Rows from block 5 of a small image classifier, named by matrix and row number. Rows with one number within an expert belong to one neuron, the router's apart. Each number is 500 + 50 x the weight over its row's rms, rounded and kept within 0 to 999. All counts start at 0. Numbers have three digits each.
After each expert's rows are labels from the 100 images, of 14848, where the router gives the expert most weight on average: "strongest on" is what is common among them. Only what is clearly more common there than usual is listed. The data: retinal OCT scans (Kermany 2017).
# router: router (model.blocks.5.mlp.router.weight, 64x128, trained with AdamW), inputs 0-127
# gate: expert gate (model.blocks.5.mlp.gate, 64x128x128), inputs 0-127
# up: expert up (model.blocks.5.mlp.up, 64x128x128), inputs 0-127
# down: expert down (model.blocks.5.mlp.down, 64x128x128, transposed), outputs 0-127

# expert 7
router.7:506521515527447550476503453554581453465503464594426503508480491605480464427444623434495452490446518513534576454458468503589456483534447464496534436421502457458564545485508564371466558458600509581450555504567471556486531523508492498520491420460461516574459472557524421514509474542520440521548541586451469565452537498499418430526436459429387479489450453514538525514451513576394560533476
gate.0:443505473469421488495511437467565468567536499501493459520493508564442418543592516554490455421445556487520573508536488503517578434464485487496590486489471454568508497498523436520432544500526641475393538444529526488451479620471482561489477417469457445460543464457590507562473426606551437546479482435648523531490533584507483468551525393492570501532409525527493489511498452537435464445538
up.0:513450534553471484569531510449542479447471497487563556561524550414515549515486534562542486466504382523602517415491488546430566524471485473516431459499377542459516545429539460422554438548542423554591503529586502580409528467453435580478532527509536394444491530464500539503547458456518521522532483542489546443457488571512438425354561595534497501554475459485444478528487457494511416520558
down.0:542603492551540486471526502390508531502460521444554447493433447517455418517402461581587436553431546553529475480553559560527484568512468419536508500501426481574498440448540477570524460492536471457531464449455521556441546545473443464549515391454471554448488468465520589502437537456514535487536473493593497534419549520528550486570435527395496541600553506417537568483515534469587402522449
strongest on: finding: normal

# expert 17
router.17:482470447540424551563555513553484491575526461531545608535511542540458460519518463473572463465541511501528419456436509444535451485470535443425548519424502524495458589428513628548499440509486589401546500540568577481526413543506567412582490513461558467483550512629554426462450478515499499567485431554422445516438478496582421552446451471558502483475560567532524457466427498514523502547461
gate.0:457516490419564467456494473400473486604453586552455512489572510391522477440475565544517482458503463592437445477442488449555483422575560511454504423472519555497434442462435526518425518489525522549588546476617533525546486539468454534547478460505436590437525512472580551418507478491539516509432470548583448481526445519523430506451597494506556544499485491432535557450525524512561632443539
up.0:581462417465514535474505498458509469616530536515421432489575507359541550475478519484543457471486483553557492464507449515535460415572513517530495446480521539494475457588525562500504489622497527563581498509646493530540457428496450561505534490535466494439560555472596467409499582412454573560493502546463473460390459476541452479560479469579481545465541498393454466495524485521545582482477
down.0:556472573389478575427431530536480522448616483460449551515547413545432486493561510477420490497568500469447497512553410549438456507502490600517534537495519428490476555497461429511589411598555522452494543458543411511435532592513503531511503510471579574527616445554498562516496504459471529495495502410482497400489529542447514570450523571483506562493467485462537487501516421455452416569551
strongest on: finding: diabetic macular edema

# expert 59
router.59:553484537508480523529447422514547547544573457531493473544566451485509450490461579484576440446444527463500538468386516562435480448381462475464434531551506542550489504502465586398495518545455428447618481457477581466463492471506473514501547526524414518549472471453573507537403490498552464519553458583476488462496540494561416450414535572624423521560506536483522491452522509441402412529437
gate.0:481489525510517488500463426526570531451489474403523557562429436431468521564443473568479461520535415591570633400561477532425476513568491541450493496557482459548544410512562519529564544519506529501523548340484442512487456514564439499454583483486595426490450472506495464553482483579569546578478440492513511520476482573480564483429556549408482479442504450532453522507442490535436470548556
up.0:519421479546517499424490504517570500479485505416476563557412418588521479470488478566490485492489393596643523468546393552464478515501443520400551540586530454564467510524522444483536546524492479557513549409542518484452589520625467576487484503487497435502468489496483471481549471418556517534498451461470454514487479578558536490471500500452464449490502445627493492466410435413567473578539
down.0:550486433553467484470482444556526469507454458611552496496549446665475510467421407484520495562477513428512459559428525500524488531486449550451432452446490516414538482473521506457452518544426455485400431508486476458534581591525492474580594470480561527570538525474510519571551563514503481362516512494419480506460580579398591506543494490588449530501488553468513534441498463495484531543435
strongest on: finding: normal

# expert 63
router.63:476532451494483484454537432498540440480547476432565485571484579650481464404441471585551488377423443412497561503407468525499512510519518479547447499459536466561587565512448511531444547513446462439555451534515557524514448552400519436555538459498455515430479452593447498507501605477553529429538466509533465520477543539458523451595500521476460501550582563413473442472458568516516444516476
gate.0:565540510484467481485472485490479515565577375497477430519448493527443482491463485472530491386530477510527494392376528466571490466409530486508488512562527460473479605557463629516470520482451452505456518536489524517330518475464576477495485558542486488537487530509585497474495561581487640411567508441512508480537590514555474558577449573514506463505377481446489522488479519532464520459523
up.0:507405532547557505554453536533514527439528622471532578405527476492580472507502496473417519593486498531493483580581462472437562535550470493511508501478457459477518460478530389483465537519520531563549552461499458530643497545530455542517496392427540487455526490490471488496564391471513376608462493521442440485469383545472492399461544479410448486491529500583562462550489521505521522539442
down.0:428466479489563531534513564509510474448430516497556508575459537533446545478545574460521535522426580447473585498401527541523513597539495486507596527517541433420444441440437489556458457610474529357554489533488564551432477458567545469505556440516534495484497578559391532508601485532458491533536437506507481447447454501560568470479558524566491513490512453465445423379537555482541481549475
strongest on: finding: normal

# expert 30
router.30:480494507481571607500506568448454535493512463524527504483429438475626495537443410544597461553528539428491532502492504467580474454483538566508358522426400563419424634546445417570435514446430522541496580512503430502517465488589461573480507501526441517479470509530474483471572471530525509531564474572484569503564482460491491494495509656481462470477523514526554442525484554493474497534491
gate.0:508489504582512430513482455503458437517460576430444463524478515474480515574576486384541495482544553415469466461484513511570496549577563457518490431567626585522545471571434510503485442564541474510472418513495527498456513562442403524410529441449474587500562502550433539506424579488477434480606478417545527531472510503529582484450491528474549511473457517506477467509635441602486420514513
up.0:538520407450550474481479496472471517477553439504598485529503550435500433512504539431435395480465403552511523515485529410451455452425433535511511515559479464438549474441573521542479542473499593417567491487550503490595509445498539507512600536519578485539410554461458396428537438455491569502488517559491596497579436560481425547538520411526543527536469505500571468583529541409500584462477
down.0:534510426462538475504509581602467400492363481502482436471495517535558551519497505449578516524562473521495463487592477495488498520446506487499441424521467500511571555484524498576503487397535462527475478516451515494510511512519527468531485473550588475486470550565509585559469526537578509564534517527467410475456515492478509479473599444462595365490460483397636586430434510415497541383461
strongest on: finding: normal

# expert 12
router.12:494528479415503513459540534599497458399458565493469511490463510572410484509450461519477603478482522437543442457459474513454495472471475570467534557406425593498484448437536480598587430532494490482541570479576553425504507544541545453561519458565606561508500507501602578479473533587512471515419459548487391499510552592547500537510434554521483488485558471418513449525430529461492393464479
gate.0:577427518472470602525470507494482473428510585476561518564513507573488490502528496544475499443464441455497445486405531473497558521470492511462441509421449430524587514521417567381485523515427464500490507457409493476410606454497488533581494513522536514497558586559521554456542571551410516563513537440453416441432556492587524504473498591546460559508464614376491517515481519581507532535497
up.0:529514526612587381490484458395470559489515507601458523441521584473454490462420487507497497547412456590492597514549528539483591558448402481509519548537466507517436597454566516525448568450489569449536475479508618461493526540436505494419458496516496443552480460517492502613482456498514490523520581565439550518503483481426430514549468486486495507579476452453543436465471499464409446477579
down.0:492422562436519574473500485453518486489523481506543518439536598576379500484486493452470459543489439497442462405467529580575448499458563478475589536470483529514521526505437527517514490440583463476469472543500592526551498468427533514449511486542478519513407425466395475542578511478575519427465496462493620614492560535524467515544439554467499470497466437644463427388557494500439490563482
strongest on: finding: diabetic macular edema

# expert 11
router.11:468474522495474469436464451428477470425574470389476499456604561491487502501506570457407559485576482567419507493553599558535458527537551521552517475511491445518511523479492562487458461554554529619510482507445472551590555628472405452454490535535420617456570455568575518448462538497414562482580469506500543453523517452469463518530562547456464534450481546516434510480532440462505580512439
gate.1:552513484467576520388563513569444472524439552531523433412439458548460567474579476540469552496515514434571469497509542411572451448490526461498571551533516424507469447554526421480593486529407435480488508439526613562533526478566549419430500578558528506463544431460466437477543420554536480488543553496463520536525550528457453453451499618545442576530482485437464480522445520584477449436524
up.1:442540480604587518624395479488632439479518536539453542378520488582454522531496536488611493491558498532512557528443523511444484541463452528507493439499551527485509556423519488526449488441510433509479586481486427454462515499472519549524466560473473614551473422506495531462498482425416439459474462577455488443521472412533485458629457481489508483471426443585531503483539426502517589468510
down.1:460513435553591486583559537508409517358530568516538499578518476488488478471541495552588448511580553493529491566501443473464435580496621518565474480463516571512502542588523448545457422527461462619465524524560443551444454462453472507495538558512475579524556473528399507487504466506544441465489419426512530537520526587552513451486441428539597481528465493484542463531452450473436528412559
strongest on: finding: choroidal neovascularization

# expert 52
router.52:481496491504427494489566574491488489518508570462490531516508421575431413533459536439512457535451448445540426511444442513436438409531530454468514493586448599458543501466567421533513437585423461478489429477582510468498479496450553532592482423475437438474483489494525599617514445571541527515416533580526510433568487494534469511449471434514516437463451494587477435499419437493381490540488
gate.0:439537495481519483530498546476581385502454575495460444433482515511444459470567494492550546586474516474586516498448432477507576576541452542475572470484507458529526469434483462559512563545545460459582483521478570413424499551389467550561556511519582499504483465538527406552570490571592487484546504528627401498543475543460555527518464488448582560538478449497456457411403516472442535428473
up.0:427483541445511542551455515513551455542463525462482504433427585512496466509531494463533500640484529480597532468514434457464552533502509525502556511544477461552489467516474440594538514560481507498546456565482568437407449574366469586559559534468607501514457484541526422544550548520595457533509503458576420406511502475507571489485463454460606540535525469505463469375372496479473490487488
down.0:611457441481545466527464453540498465567565573468535417504484464498631501473470464506463518410465517492494499487439506499468535464475425529478506463426505463444544506548407633490480614370499432535487468465608517498491510464590471474582541462488447541506575480498577551418430530539512502497427479519385551543487587588496448530519540467497503558461544421493538505521516561498478513498585
strongest on: finding: normal